Rows from block 5 of a small masked image model, named by matrix and row number. Rows with one number within an expert belong to one neuron, the router's apart. Each number is 500 + 40 x the weight over its row's rms, rounded and kept within 0 to 999. All counts start at 0. Numbers have three digits each.
Before each expert's rows are labels from the 100 images, of 14976, where the router gives the expert most weight on average: "patch colour" is the nearest of a few named colours to the mean colour under the peak. Only what is clearly more common there than usual is listed. The data: stained colorectal tissue patches (NCT-CRC-HE-100K).
# router: router (model.blocks.5.mlp.router.weight, 16x160, trained with AdamW), inputs 108-159
# gate: expert gate (model.blocks.5.mlp.gate, 16x160x160), inputs 108-159
# up: expert up (model.blocks.5.mlp.up, 16x160x160), inputs 108-159
# down: expert down (model.blocks.5.mlp.down, 16x160x160, transposed), outputs 108-159

# expert 15
patch colour: pink
router.15:556444549560489464486501549496551490586500464599442455498510590507509508510449448569416584490502522468548479483490493496567539469445512509461523501538520571
gate.0:496497510466523544411472535466456586482540470482451491495534473469540501476509483420419461507432518542488535472501505513517537542516534478505444488580515532
up.0:507492450450528476478426526469518502480520475580486502487503519520518599501457463483422542495493591525485501453434449478539514595413577534505480489554529511
down.0:483473537526442501516563450429472499517504435502469501519517577506569491563534542479511479457548576501549529462512454474458457386573559488459502522482501519
gate.1:507515460556515450518555537500545493493487501424546499443446439475456505538509506541546523457500413537575504473542546527481596549536521477544516451475547505
up.1:536507492490468494590605470491491545480526518477483492501531577548427470467543579488570525527470430467477510512506537522486542533498392437495540493480485510
down.1:516468493549452480523533512525557484563435438591485508488520561552460513502523581530472511546451518513483529557489561464512446489436395527478460511491600501
gate.2:487532461501468474454502491456538487491432504478455546492526570529505525438533499506470495468483510566613466571497472518537509488538479524521552509459495471
up.2:529530451496516449471487512535540451493447545469484559501535523583494496499541500563470487506535515538584519553451472520482536509558501455437547481589549546
down.2:483474598504488507507440500496491503481472519497473530466478462522502525522414509468534483461496495475485548431482474417560418445533475520470534539503513552
gate.3:522523539417500473509459488534455536534541504486536530435528534446539485500484515482460505480552523491572495417474506465463455487561448460483502455426583476
up.3:550480502484565473524536466523542540486453489479469563500458548469402459445482480499518520491570524522538550488440546497509438489592512488470514481469490456
down.3:497493477493540532413481502529496460562488568546521523501474522521536505520520429560505512524452513416429519471505514554532499526531544451428501565492468481
gate.4:510478486527597519519491502485442454442522536477548559496533422502513481566581520450506480493554431499524521430510477526464513481545515516505517554507473526
up.4:489518520547559485470507503474511565569544441460462470459466465511475493475577462475462532460545458586500513486466512562504477566526564496537534495466467511
down.4:482508545524563615445511506484530481550523465472521492484472551469423528474444482420534514424478436564417487460535526494535501497451584435522489507494530513
gate.5:496534494473480480459567516509489527474612520427524515529445517525480486481521508482489528556477556591562472538487481456541554492558472513508471545525525539
up.5:511496479502500517526479500536506441444529556514559473480439459440480529523462517529459511470466503587530529538492468502545554487508518426450525536543439485
down.5:461490487478478591496511492498508521498513520557591489427554450475449466514483519423493520447471494520486528503561524530509491493525444519574508493491411494
gate.6:490476464516463509516528532519431438513478509500468474531376522454504497474506449472466475488579527475496602602435543542525494493484463491471541479428531465
up.6:506477503522496506508543468531514452498509502502507529472502461550483472478528495551534473464610523526547508426494553581520539480477467580571469503504461443
down.6:520437529559497483529567535517450534536498449447564485503420583559526479443544547474493565531479468440511501539513527449484517424521539527459520468524456546
gate.7:506554477527478495553496487529552482492488464446480486513487466516533446474574560510522462553521520540527540620501538509584539513490505453503491497548509505
up.7:578510461487447519575495440491517491482515528475461492471525440481504465500444468490553464509545451514508517594520581427502468505442533479544501467541562453
down.7:501418487504555569499566495437507532503509515530420524465505567520519496506543503547514463438470433554500547533494538496447521467513486498522500541464449462
gate.8:532496502522502475479453502493471446583504487464513529523447527461511413487513489428545474497499456523564531463487464461483398461564477571541539514398497507
up.8:542501531484500517463444498543527449580488540481529563444541600501456461493569509526535516505529455514500504500519472489485416432581468569584563497453481509
down.8:539519553506455497460472543451480553475474497498499455572436521431509548537523542505507470551546515465488522436493459480500506449461526541428469472451438467
gate.9:527502489489483441506507469488509481462460440507517507510556486487523498516385522579503533494524499554561431478454529439455503447541545470503542450478565428
up.9:479553454523488495473500539580483482516553555529505510458442522527475514542593489434531489544501504422478503501481483584480499577500462554562501473560442503
down.9:485493533519517502452483562500466386419469453518498491504443478430479512486643476468412494499547515500478505503501553471533446540510488560457464523564447506
gate.10:484470523546502553459525453503430539560544515453528568563411433483480472510477512538511468495415480483467459453517519509578518557567507527475441500438433549
up.10:503450474606458493478496458476516449473593515518538555482471456472413431502428544503497502500485439526507431447483505486530541589510550564601523536454468506
down.10:502477508550484510578572586562521453525479508428455458484500440515498459468456458516517470567489461488451533504479544473496442452566467488486465540523486554
gate.11:478462534436523569519540510511463547418466459521494465519495519496510482523584500426481448550421484540541515482522551516428487478464529502471463523547489493
up.11:463519415470490440566456517527516553550490522437530528567517481484540519548578512482517496518536517522510510478542461479599480496496476432431460542512581517
down.11:566511492539495467532433455532506495465492462465520499506510477478520503518561560456487527550462515393465531531460532563523520545535505504484583556483502478
gate.12:452535510474513505448507462541488485484552532550497443458556514500488572561486501500492543534526569530468476510424503531492522525473525436478492564523514427
up.12:542521535471469548468455452522502465561514432495540492619519492519522568470558490451454486517467522447510494452509524530477510438476497511518486449470466524
down.12:463478511448505525529491486478492491551520567474512486498501498512491537537552531540520552469491492490561535463548543522543446503527563474537503536549484442
gate.13:483507544479534493517447505514453499505453539513447560544514468521518469527528480519482471568541494449534506529524469493513495499493429540475529469463550564
up.13:489434504462511514567516524547479505456594496504494480499491451483475453488479535480559509516445544497531464575507544454439529505434541532473492577519464469
down.13:520503464479517535479533520507523532498445534492450475540458518494569471537585519505479504470452532445510459447537471466521529446464472555639502454560584513
gate.14:506521390502516527420512488528543555508452493537487504514564527532472493520554517504541495577437528505484521503526457582396537470465465436528434478516441550
up.14:524476437487485472494492543539540513560475448546523471531554482545478519576560586461468549523415472548568538522549453510448559437490520506464456461518480512
down.14:452499487497519447502541541499503553512492432535524513544459490466502520562475504452547511505526492516494490541480471546495583547390508509496480472423423457
gate.15:449448517498475509491514499531449506475509505545526496557590570443533543534504527580561417501436446470494444491472478544560566479516515434457502516473515489
up.15:497540493579504535437455463507506504518496529475517549512509494527571550532508532533465536535440529576457464489532495548474425549544486496557455541559545586
down.15:470491446518461511501569480399446424480462474494512558534510518529474439570537540484503534485555525574529543473507416491531458539551525440493487601508455566
gate.16:521520436452459483486554502539489458488549547426549486511485503489454448482462541545496479457524529534509481501433462494555480471493528594489477446452523478
up.16:540494412432447473475484502523518489461493502445511504508522470447435455521422447552498491481506434542506478467466451517538490505505535530538485558481488541
down.16:489529472553474507478494507557527387468486539487564485477521547576507539548522419510536457525514462440520525445511503434504472569559477466487529549471453555
gate.17:440474460473518514522513556568462560478440493457504452528514566487560485519464446533440454515551571478531485437505465508509495488396498495506517492482423536
up.17:543513479444491544533452570485528451491465489508499412496441522481493466461482492498455486546406510434473476440513453497456453501530481480477446521505553540
down.17:535533470530479493445498462467536418422502503444515500491548519497490510466526564483550538505458525488489401548498465480512523520569490454422562527554553531
gate.18:561517501542424514488489532510443510506412527468499471557491548521517494596522522450492524528478478506465457512478484486530471440510544459466524456491455477
up.18:551514482545489521477581545497493505521465477435541569440476520513507470536562517501537489420462571521536491481489509524555540477565498473560498472492409467
down.18:467454472487460422464516487511549526510503435417571509455557525507564585504510564536462449521519518523445521587414536582510485474462532521510507491513471526

# expert 10
patch colour: white
router.10:551517517525457478492530467530534529506459448493518527544539473490458431570528533475488529455486478414529444506461435503581527481467515479452464460528525574
gate.0:526537520490463497503503513505526474527446553503514547525453467469494530518552511583471475436452554529568522527394511491433522513518474479547490508562527414
up.0:492569460476486511447496435405479504454486424550544512571493431473538521489475485502556535510476483495415546493409547564475574522533527523537490539497472493
down.0:489522527446467430417455495579497501564553618481531475517468517517492482507494529480506503473506501587456563544480555509509531522480531577422476488521453485
gate.1:495533519548509502519445538514452588470492493479452514522431441480521504474533520510489426493499447523505501440432494504495488459499473505494530563521507494
up.1:500547554509560477446518495542443398441568552430458480548520539498496525463543460478489484542523483522483525564502464458505441468536515539570470515451506505
down.1:511490414551484483478499501499474518509477443485483542577464476528548505465444474402498460480618568541480465429432512514585522541505465509548508491538477490
gate.2:505506491492447462541453511459485441485518489451522434513458481463438520496438495566510478393521455500527499483492511606525497449534470486551562451479441488
up.2:509543493544472540520533479545548464461436524523502512562538477490587508485539499498463502506471479540559518556449538470463468507462501437557497463517503480
down.2:462488556470520536552459538456515493393581486538528542434436457515479506466551496578513427484486477426515444450528502510547515504503500490535565493516498470
gate.3:467501463426523428436507525512538443526524494527503464469545499535452596450564470528562526465548498562523534473499406526545479504545469554517504540416416512
up.3:523434489576471517495452483470460535472500515510512479546470523466497442556491568546492506492509502417525488506567500567478485551467517447490501495498576474
down.3:537482531423531490554525468551490515405504439504541415458487469511547500493540527488521544473507598461459544524515481500505448555544475529499487501417585591
gate.4:517479562536515524478481461524403482430594543487478458521558468512532488521484485465433479437500537476525530475436523475576572483439548510530540508563563510
up.4:532444571488580562520497463572530433469527546454489573551535518480497478508527502434466518474506527443535465460497470496437606502429534451526499554544525523
down.4:555460461579540525536500555552476489449494550462550562506529505484510436524447448450532466479592495442504496505470505552521436487462514497564457480554460521
gate.5:498441451520504506499566469482479516448523529458527549492476546539567537413465511500540523364552543458498525549527488463494521492479456557530513481485531468
up.5:511544517459470462570476463467518473465445531558560513472500469479481490541535509638492471567519496575569470409469491534427502454504526481467502512471436462
down.5:566464485530470488539463487469580516497476505455450497464450572482484502474473443497472429558536522482522557535535516489619376524480503484468444552524468516
gate.6:556497492452518479530457530498460492452496528513427509485594535501449525463498463515485477508523474537530496407520514545470505496453446487467454517525548448
up.6:513430555419524508474443492506526497528509504518522520489446504542431498492487519491520558457464513410537577440495480505560515453519512566449536479462495508
down.6:460468507518470439464497510515465467555512497553498517496446513497595455428452510516526543446479542506479512469492551561528513486521487525519548529450492458
gate.7:529505527485527486500471501566483528477531456553562598443523484560504563500497498541543508483581514422468575531468499444499477572540469446464489518379487413
up.7:424541481537410545448522419519501503510548493412537469553445517473548518420575510460482387455508450544483497484479499522487416446481514552446512544517496514
down.7:514482561563494535468503507522493486452497417455545447507506467513482545455485487505413484595471460475560511496497473476554464463513547549478489519537473479
gate.8:481538430494489471482515486521541552516509491464447564447532501508493497461552465531529473486465522440507475504524514526558455470462511498468525519437510574
up.8:461462462445482487446503441421481491525456644553550538500470497499499492482460521578542547529439474505500434512553502499532470613456507510543508467444501549
down.8:457520448470500532555599523478439514472492500445534478502528503401496581514539500556471499415498464528488518486517617504513519545519524443507478477464456488
gate.9:463495496552529466504496458524501546503484522449542487463442485513470518547477511464470469444479504535475464499552521500477502545472503554489560524494500503
up.9:494513441560515541500536481403555456448495494531516485453406521479458531510593547496546542545463545546448481603540428483455574504480511542505489521464439498
down.9:516492463475551494459513542383457473509492552470536489510495620465428509550527460493507553538490516510506469491438514556483537505470550573439505467464497485
gate.10:485533542419453473529522500533459472445461467484516512533535446527509546451463469511517565521457512418547525423486438554529566559539506483482569490463517426
up.10:468468444572549470475480485493548530532513534482490526471482542538495430525471548530531429480551495527440456542527561453456435456466532586499467527498555503
down.10:554436500498412594390529499520561499523424456502483527470478506491508510484449474454388476486517482533498528438564481453503420525517490482530524485609503516
gate.11:511494499455452528503540547544407476467500577462461542479363421500460483529511524444461474443506469514525431497479515524545509557567571471506545442501508498
up.11:473517459489564508452481445530484529419481518520480529486501433534506602483557529468476519528579423514491470535490469469497511559486520444519505543486501560
down.11:472555489496533507476522504494457463423492467519434580454466517527435488583543543526500437489519554575525512481425532506512490576460502427520495488501487532
gate.12:454477558511521508586507484458499480538467447527454480449503508497444530457599528522530534532527541510514466521525537486515468457534468436530479581500534501
up.12:477460557485545596510489508453473471511445466458500516468504494580547635505542478512529507509552506439398566473505567545467475479548503469443516485490459533
down.12:495477472500476517501502480536575518535491563480506457512501456510532526507486525432459477502485500553465523459516479553492526551574557533470443511472511502
gate.13:531437577466496413448514583436505526479533465470543535533465485422587520449493504520498491540487488475414534526503524512550465501543489537487541460526511495
up.13:526464529475461377485501536503556458460504503462486483465541443510486581450533521511523525565501548490519542540498491520481443509523490593494492495493528515
down.13:446464541493512461453509523496515522544507556522542503535500475512505533502501465493527493562485498457505441483476593581545541528494475490520544490546489426
gate.14:515461500464488538525439563436507497405509469535503543462546498460529466498470510436571499505522504434477520488505579467497532430460419494513494486443429468
up.14:504498538519526586514521507542489557508475539453434478513468506455504529489490498496558560511521535509570466499517480601439506554524576483488482607512473548
down.14:506518509515512494512481497506441527535545488466541469509475496543432510526416522491463523553518473502487484506532588562487516521506525511467423561517530458
gate.15:520500470460476566529505534462479478471471498486576519539489520566525440544550463461484474528478547477463511495446512473479475496530552417502478551480499471
up.15:471535523435531485452438493468436456441536519440557472552510496581476499436453524494530491416495499466492516494446508558522483521495552611504502513474530529
down.15:528599507496447442538436467547498455507567464509492507530433516564450517497559499515507530516523480429456506483436481536505543487517450503473521503570482502
gate.16:547490478487536509395471513557430475458559474420530540466424514462467575514524487525508513467561436481513529411539456454517536490369504473539504435525491511
up.16:453489588482478496507549525451514489531428529577501489509564468545529490494533505499512503522453581538478503503475574506518493509562495540437497557512549496
down.16:511522462524551468521513525500434525529519494450493518539549520491476505504528537484545425559509485565550542527452466491557521541433483547482500518482532494
gate.17:513490544436450504435581563546476573467587471468492569532432538493559484470427472474525502459521561517457521536475527475442469513506564556459523516521531479
up.17:558485523513480496488580448494489540426564458479457541564419407496510564468480462515471477498470426450487426518454530588497508515474500499586489501498500482
down.17:507471516526567494552487548383461500488513469464485480457475531450492561523588563491440583460493519522439548501486478466463542472439532526537505465562513542
gate.18:503441516537422506482532496521471456468476493540511482482483451548406475482521517490575482549547481534494497446489516507459483494491470477537557552521508559
up.18:509452454489563514588514566463501557483521569497542466528563524487506500526475467444462546481463551519499483547485524499501529473510492488437501529475498463
down.18:572462568504464472511546523532444567516428566555514498498542527368516472514437473489520497446495509525435519513517574459496461510514527565516471476571488466

# expert 0
patch colour: brown
router.0:526494439516443521426540477529508559487516571481481482472490516461570531497578522555453487526558511533472534508499531532515488445497512421500478538508499486
gate.1:495490479429431480506489512518535505528524444511483537536544464462466471520489503493514501505590456519522442521530472479477554573488451569443567508572444491
up.1:533508510532579483479428528490483539525422541495477454459537509471523505540563536469519466484470510514454533492558478549508448414434485415545458478450539518
down.1:470470478540530515425439447587483475495525581468519543576489451474550464452477519552507511497454488510493399516463506511565511492489458533538437542603494533
gate.2:449493463506431458496462555554588438465491537506424466508459522543489463555527492481562486489501489537534497520508496431479562570493425509578477464497541471
up.2:507504408494420473455508506550565506466497527486449458529507487560464527521484498506580519507500518535499499543517480435503554579496452559570529454557486497
down.2:515522616548584489558458482463481525549461508520500515532465540424524525537438522505525534469526505410449448533495448547508525475544466445440539507500556531
gate.3:512478527477483460527496503517445480479513530435585513554516484521451586491475563499494542550505532547502513565542470547528542488499493456465521485436511514
up.3:469502470519508470547471416463486482549497458506510476520534478507523547521469529560514530542495504502483503545552494519599432482445460474485501482443472474
down.3:546536457512569478527531546471481539497558497521506474457465523534512472627519458494569490535547493483505524586477418521561467551467509490498483560453468479
gate.4:537510419523589467478479530535500481448492562501543484478497452490558546499455543485520378480521442495544485544469478434424492532487506510531454519484534474
up.4:550522431483599463500492517476437510438425521505543516527495463470544535473498506393562408541532453469518529520466536399455483533484438511470528460505582479
down.4:428525472492502513514552443503500568475504547459538471475520585513485533559487502561479526552426501587506528435494543539533580568569460512492521458447509456
gate.6:529494447506467505541579486460483535508481558522486577517446491484554531495604439559500518534527502530439507514472504516510485541439494490488525487540473465
up.6:454496520508516551471515479457530513466539469495554465451492467509480490492414550439454473444430506460601511548523512450571539453553509531542466556488543475
down.6:561437533525593502613561495504488494473514497543509558499504489467522442459458487486484473536564483469526557412472523488467489555510434468405563479436490459
gate.8:521523499491500499548530534536450498468547514463518478555551445483432401515478506496552517508529518488492449509595495470406523516480536491493580494530530479
up.8:530505508531437485583515521526482472464558526459480480556558442478435483499496507487512492452536541518543478469577502508375542543470485528544573499553522464
down.8:554523489476519460516465494538537516468433428533482496446489561538569522524527518525550415536409428478517506489472451473494493452576544593482464637500480471
gate.9:495471477534533527519510476478481507505442499531499516559449487499532506569553549486534469442490483560513525491516564422462497455527493581546536502431437479
up.9:507505515489517504493504467458503463487532493496477486445559523519458513442431444524472494516566511454525467500525468569493568494465502405477413513585551521
down.9:492432488530458488502483461503455553457480524519549460589536438536480478490470474537525486507532515490503499512537531601522418533500530477470486563546450511
gate.13:547434468557547448491520496488436419509549503458510482517505520498471477547523516486514480547500481510561467524486504508502527487513466438465463468545527438
up.13:532463563529569493465457496546417485511587460447510474532485506481520509507476525488522497494555449542533476503444473543466529510514523451462405510547464513
down.13:488529468447465436408480506448520538481472505487528555559466479496496487522497486443487514552540469511450524495525475496595592509497514536432499540484532478
gate.14:483580517563537542566479477480497540428528416508500480549443525437501513484552429528499474541533458530515580405455525517519493549478543452526465487515536489
up.14:483497532543543495446493492487500518490482509579542524564545444522466557500483451528516491491435464520455527506595458489567498525508462528447496491517531552
down.14:461470475492472487476497505448556424502476503466515519545495495506499530464498489508458554433476482504529523521549476519534481483499546546503474508504572495
gate.15:506510476469559443430425478564459529440538544476476525445465417550498518456429510496505481517537484580568454512505510484554528473573487435482541559572479518
up.15:477450476463451513553515463427506481457451493517416561534544554467488530582568460479493553510517496404405539461550479489567467510469502488568477522530514527
down.15:531509494483480544514477508517563540552422513457508493456490510493467481489486504487525463447523450492555478630474481465465491459525471458496476528485562475
gate.16:572441495527446503445471447480477544524510508493464489445496475569445437554558487544564485528545500506454528551463444507464524546638473469498515543526527516
up.16:537475475538460448434454443594449444520456492493454503447434459512490460515549524551522492537473412476452498466478452517509516586546500525520488553516526501
down.16:466516514401468521507446446446497485539437445511517541496519537472526467471527464425447524491532510468425493522503446553505510476500475526501505422484476487
gate.17:443513489457496572435460474450444538459480576493537557580494514486513480480518457522470446537488526564440527495546518528520568542537501446450485539535495528
up.17:388501581430541489515540540590462511514519509516450488507497426469595441496482523508545503519493553527493506498479477491491505539509457546542534553539500501
down.17:492508496499518510545471455458564479473505445558469559465545488499552520482553486543431484483513531467464488540507521524551517401499522439479424484513512511
gate.18:525546568565553488466446469475510521460580484489559539415510496506473520510505519533468523493495513511514496541449478557488543503474497557493539454490578446
up.18:397568455476442411534458554462506500504481501427476453473507494477501533544519563522522463483444471467563445474525523514552494542474525519420397462530487540
down.18:496466485469524431483492550443496476547476528477457516465486470506521504411521573488565449504488467498481425482514476513468531445506582530472508482523469537
gate.20:476526448523429479499499468527454445516482551501454512491466503473517496509516556490520479502509552551496549466459486475464410534447476411502564488491460509
up.20:452551559497449497471475446548446483451484529435486448490484561478453509486520498569513541479573564475501490474492493444497499467470509464474517489477469519
down.20:512497540589475552512421518518477518461556402510388508541541469477514511544560461504565500540480435528521478554465572425485486475498521544543502462490547485
gate.21:560485429459417460467461430497498528526427425474408506429462549524447459518557509484437502586534461490529485526503459478425474471475488500546557467486532540
up.21:502460478420461564487536434514502517488539535427500469443446515580473527444597528523406510511443540516487529450524500479502458493521574421522558565509559485
down.21:587463541504466449479538434514485571510480500528524507478481485492421469472589512446451506511472465436576513616553438424560461458537524516553562503511483520
gate.22:501504491447494486494468494566510502414443504489494544459412499504473563457478502484450514512468518503377507501456506433573555524495557459563496529508508518
up.22:525513451531549472465450488517433541488540543506463545470414527520482455504527523541478474501489447506495511494466447445543544503564517479544577483445426515
down.22:519538437413433473470464542542501462480482547522476485487502472513439453482495485466501522552460508402509476480529495572535491494469549451489488494501464540
gate.25:478519506587481437554535501555522489492521550480558554488490486497515533474454528540524475498568461500452491468480533472504623534418486405515467492492473516
up.25:489525450526508478530442493536449549536497550481451568479417504478535473556548493479489537565526516549504504525504471469497467477518552471504512491507519424
down.25:496507515476455550486510510485472581507558472528561466495518491508576511472511520425498490489484516430486448484582518550492499494517496491537489595506470553
gate.27:513452425454497546494489506500514496507454492532476523544475477498516509484515487604485527537569547439453494484564465503511561508486485520458475492476569449
up.27:505495520492507560563470506529498491555533453563504449553423490483475502451470472554477524524481524503541437513463480535530525561480455481463532511467525474
down.27:459543432484472551553494502524465551460517426518522487497436478543518522429505455464582556543520519503514519556528498534472480444533485523491448504482547473
gate.28:422512452486489464463477516533502499446534504481574551571557419520534564491476533505529545484524479503478476558404507584535474516505417581427508519467446571
up.28:570446489531498539505545452457484500514464464514478471426434526496508501522501518534476476511489531504539549451535499465457478509460532436554492478521564444
down.28:547527510474495509498533481495508526571544502531534564508437409545481526479544541488479456489455518469495460520440486548492432561453407503517650487562502558

# expert 2
patch colour: white
router.2:512484539490417468596487564443443442465509474491521486534511514487489558531593464443546498486475452479529538470485494456459565580538509527546527527522472523
gate.1:512537417490482480504549513511497469473449514500473560489522542548484385489510506488540618502502511562470545557489467555496484471495486479435533471466525519
up.1:498457557454559540462593431457532486503593549514545481499470469462465501473487528472395400520504515520488461453439555471492445540514491492489427544448543469
down.1:501509494506476493485500583535497520448443456456499561507511509516571536473464477495593578486488424414560482533491514529467541466469483478494482458519535484
gate.5:524472512504483482442483558531496475509497461462551551427473585448504525526498539499456470449486581568562475464471487427457542472496402506470501540517513508
up.5:486525467504509511557496440472506512492486564538461467566507427543486470478502470491535524569516405440431494524530524576534459523519606494517501475480507492
down.5:462513518532456491432454524510551473521461488520505515442471521458532562552538539488491509455541610561537453393465524450486577504448439512502495526517478545
gate.7:457428563482495424530459462543452536563476590508549508468467484532487480497505559475434476500497445512571492506539510504592488473485462533476473549497476503
up.7:492423554473552421521466508494441540544418529513498508451489497513486511534471517461470465506472507505582463514493548503567507446529517524544510496493447501
down.7:452489548448525591385567530526541544479473543473515486488484486585494494416440447526532540469472468467466432513527508551519502504536481528504531507481504516
gate.9:526519458496466508503520491482485508401503542447447412525497515477544482493483485504441482478582477542487581522560575469491489442500477461499481448518440487
up.9:458478521470499445483460527558547516565451476517543545394548464473442523524463502442550504476440534477505445556395420549534474540497528514524507522468575506
down.9:526512534522539520530471459548541460550436503401456565540516479493474541541518449496538520515460487519532476487495550489484499524553519506467404532481540445
gate.10:502530459489492531517546488534500503397541511452457411502526563503525453489478523500413464484533484550527564530560528437507499455517477473505440460483466497
up.10:454490539512479419457447521540520538577437498509559553411537439422466561513477476475529528480451525488432450542409468584542469506480549510526570529489498506
down.10:550519501507512508526425451496504455493454499386514535486532418501487522513552513465565499493484501514509431462512524484501523546549513487441460516412595462
gate.11:449528471506514448538579483492498558421491464468453453465486485475476556520492497520471474501527477532491630538554502476491482430447541490564541499482395553
up.11:532450473510502552487418526539499454594489537532538547559531502521510471497500500457509539465470549513531384466418511517515477554518470488448468489494589441
down.11:571504554524521481483545473534522520553438547477467569511517567389543455527400441460520503484497474537380557475482570516518483505490471552449463453467567482
gate.12:507482484489513477456611560553442564540527564469519569483498569431488486509496429561529451539512534477454379451394475493506475471530548560538534465522517506
up.12:473555491490490492552417450447555461436447451510488438467522437536485526530490605423488539441528508521534581525605514508480546501504463455441484542487517490
down.12:530498523478504454447545560560436571485535503471542499454501559463453461489509459550514461556576544483502446488387460478470503415557510546544524508526486478
gate.14:464402442529454509570495475501540491499492466416453474516453522563465562456527484484504564453588541468522507551450485606546464465456517514498478574489518415
up.14:445421453478442492606484500517528472478513493413512471480465511558503587467545520459519614470499497525516542521513492588503493516424487541448430601487528419
down.14:567569521503577530440517544542479526507543534561516506473562439487514449521472467445522441510386508499484516469536479419459496545565450492512576463500571560
gate.18:534479431552477489486537504600509487516590496483427563410445491496506479527471495508500461505492507477478470470456570464481479510467512480410472506480559504
up.18:480490577463535516510453468469429539500467492524543438552502427528497516442468499503526474429558527539497505579492494554498525476573465503608529489562426487
down.18:465521454539484455454532504501505476510540490487535490482471489461481493559497568501453476550496469440515500432482532474487498566501521456480472504514562511
gate.20:551491507539517444499460494562500511496493540490464514451403457493452497469461434466550481503525501566447457546487535511531416496491503500533410509472542523
up.20:430530492480539519494498531475502461485493492482500454523539540548544520545505521499448487541537499530555489474520522454503562497516562486491521513481500482
down.20:485524457454528540573492484421472539465522489495465538549527491479577519500481489538529490491434549402504483462520515531448550491511504466473599512533574475
gate.21:505465503488529462546501564519524506457522541430565542453451542471449539501468541434498465442470483472496508570512500499483504493430512487532586472535503459
up.21:432555531511519485431497436451497466552526438524488480533514505487567459450492543547491366459595540466474582453490507488489477522546532528469429585425541516
down.21:539483454543521497509483558562469581508473544558463481478490515468465507560498528454505563548465493521500493525533562507497503465420527458579556452491432490
gate.22:451456500476447489539507482498541482506471538548503559484509427526524450459464484510523506450460601573520498479513544564534494483470447516484479496436582439
up.22:455446517499465505528491451504533501483478546546508557458479431514509463477472487481506492456466611570522484513519540539526463516485440489480483504463529488
down.22:583493491509531532515500490532475550511520492398550489514436553493476557539464441440535521520532407409465500522483500461459556485504458441514501495542436560
gate.25:445465507463600484500519426486461534502520524457525442507476572566475521445441461433491422514503522577443473523513559527491496523569456545473489471563492447
up.25:442452504431611499488500458474471515485531517462545461485463545563480502436450465446495439516482527556468469519485556536493504511562479530469486484541482458
down.25:541536513536379499538457549479557472481496493485519573494554428499521493539518544538484637468448470450526515524531431470521483449425510533530471505489514541
gate.29:508581554463564488458487465468457557473577519473543501454497465517511474497519498516508526542510495437468498499518597507514472472530510484491549547493407559
up.29:528570526408541532456434438490483548473525527508528569507481454510510443477526453525470543518476485491499493481442602497524537490535518536491520545473517514
down.29:541457469543439491565523493456559405585436457470479465527470551478450524455502495459500504478459482459491495552494440509527503519486442525515545517476528480
gate.30:505513463439502478535451488441513562439555506495481572441489546515569446519431468457514504443452520544547445504491553534437520488466510617528517499591515506
up.30:540502492453513416557473537484496512474587518514477531427502578476528451525451483491488515453461475562513499486508584540456502457464514595524506499570525510
down.30:549493536498513535462491460559546490477416556470537479512506448514529508462567473501510470467565452466492567499503513493607495502487451441478421510452573525
gate.32:504461456506502545521428553477529448471468495450511555477485502474487551600553448495562460564445514403538452472512455535490508525507496449584526582472505525
up.32:535461453475500574507409535516510403447492466474517567518463483460466547573490435505577490548496541396524435492488469530469516478483510430572551542501554506
down.32:501538479503484400551505464506463479537574491550458530604499476516465459483508524519526559463421498554457511465438543507485523529524561544532506425489508441
gate.35:669487474557485475479542600456450497450482472515588486504523439464521499498526451520496509492554475418507424539557501499451557520542526552503488524466503492
up.35:329526481447514467582471436534577552555507535478464505554467556500473535486492521457457500517486529526533536427475517490600475492467512514447487475535465509
down.35:642454469544493506463534593422479568463491438536554496517463442476529507512488461545515481540544511414528447524577514505473550527523523565547482496425529493
gate.36:507532428432498470496513511411515551463534482473518523450454548527433487520501495502566542448562520552518487576466437541435468489476507529498539465517533480
up.36:525446444481545506463518477394518505485531527464535512474481585486428513543475487502540518465574535519532458503447439523463467503504519506498525490515560479
down.36:559486598507530558497517539512545474588521416553486487549484435490484478470474498524463429506466503520510526451491557422526516467534510474479542523481543500
gate.38:597597527528482494490491506520478467520561529538650442525502480519544513443499453541485576536494493515450519529496478456505479438475387485495472545543484425
up.38:392410471496528470490513536508539528491445495454371578461501524498474536538492557480510435476491470456535475476562523562479510576527598555498478401489533558
down.38:599571546545469518469469517458512516515517522550608480587435485526516539446521485519536600533486507499473522538454487459516456471484398492500474502521440463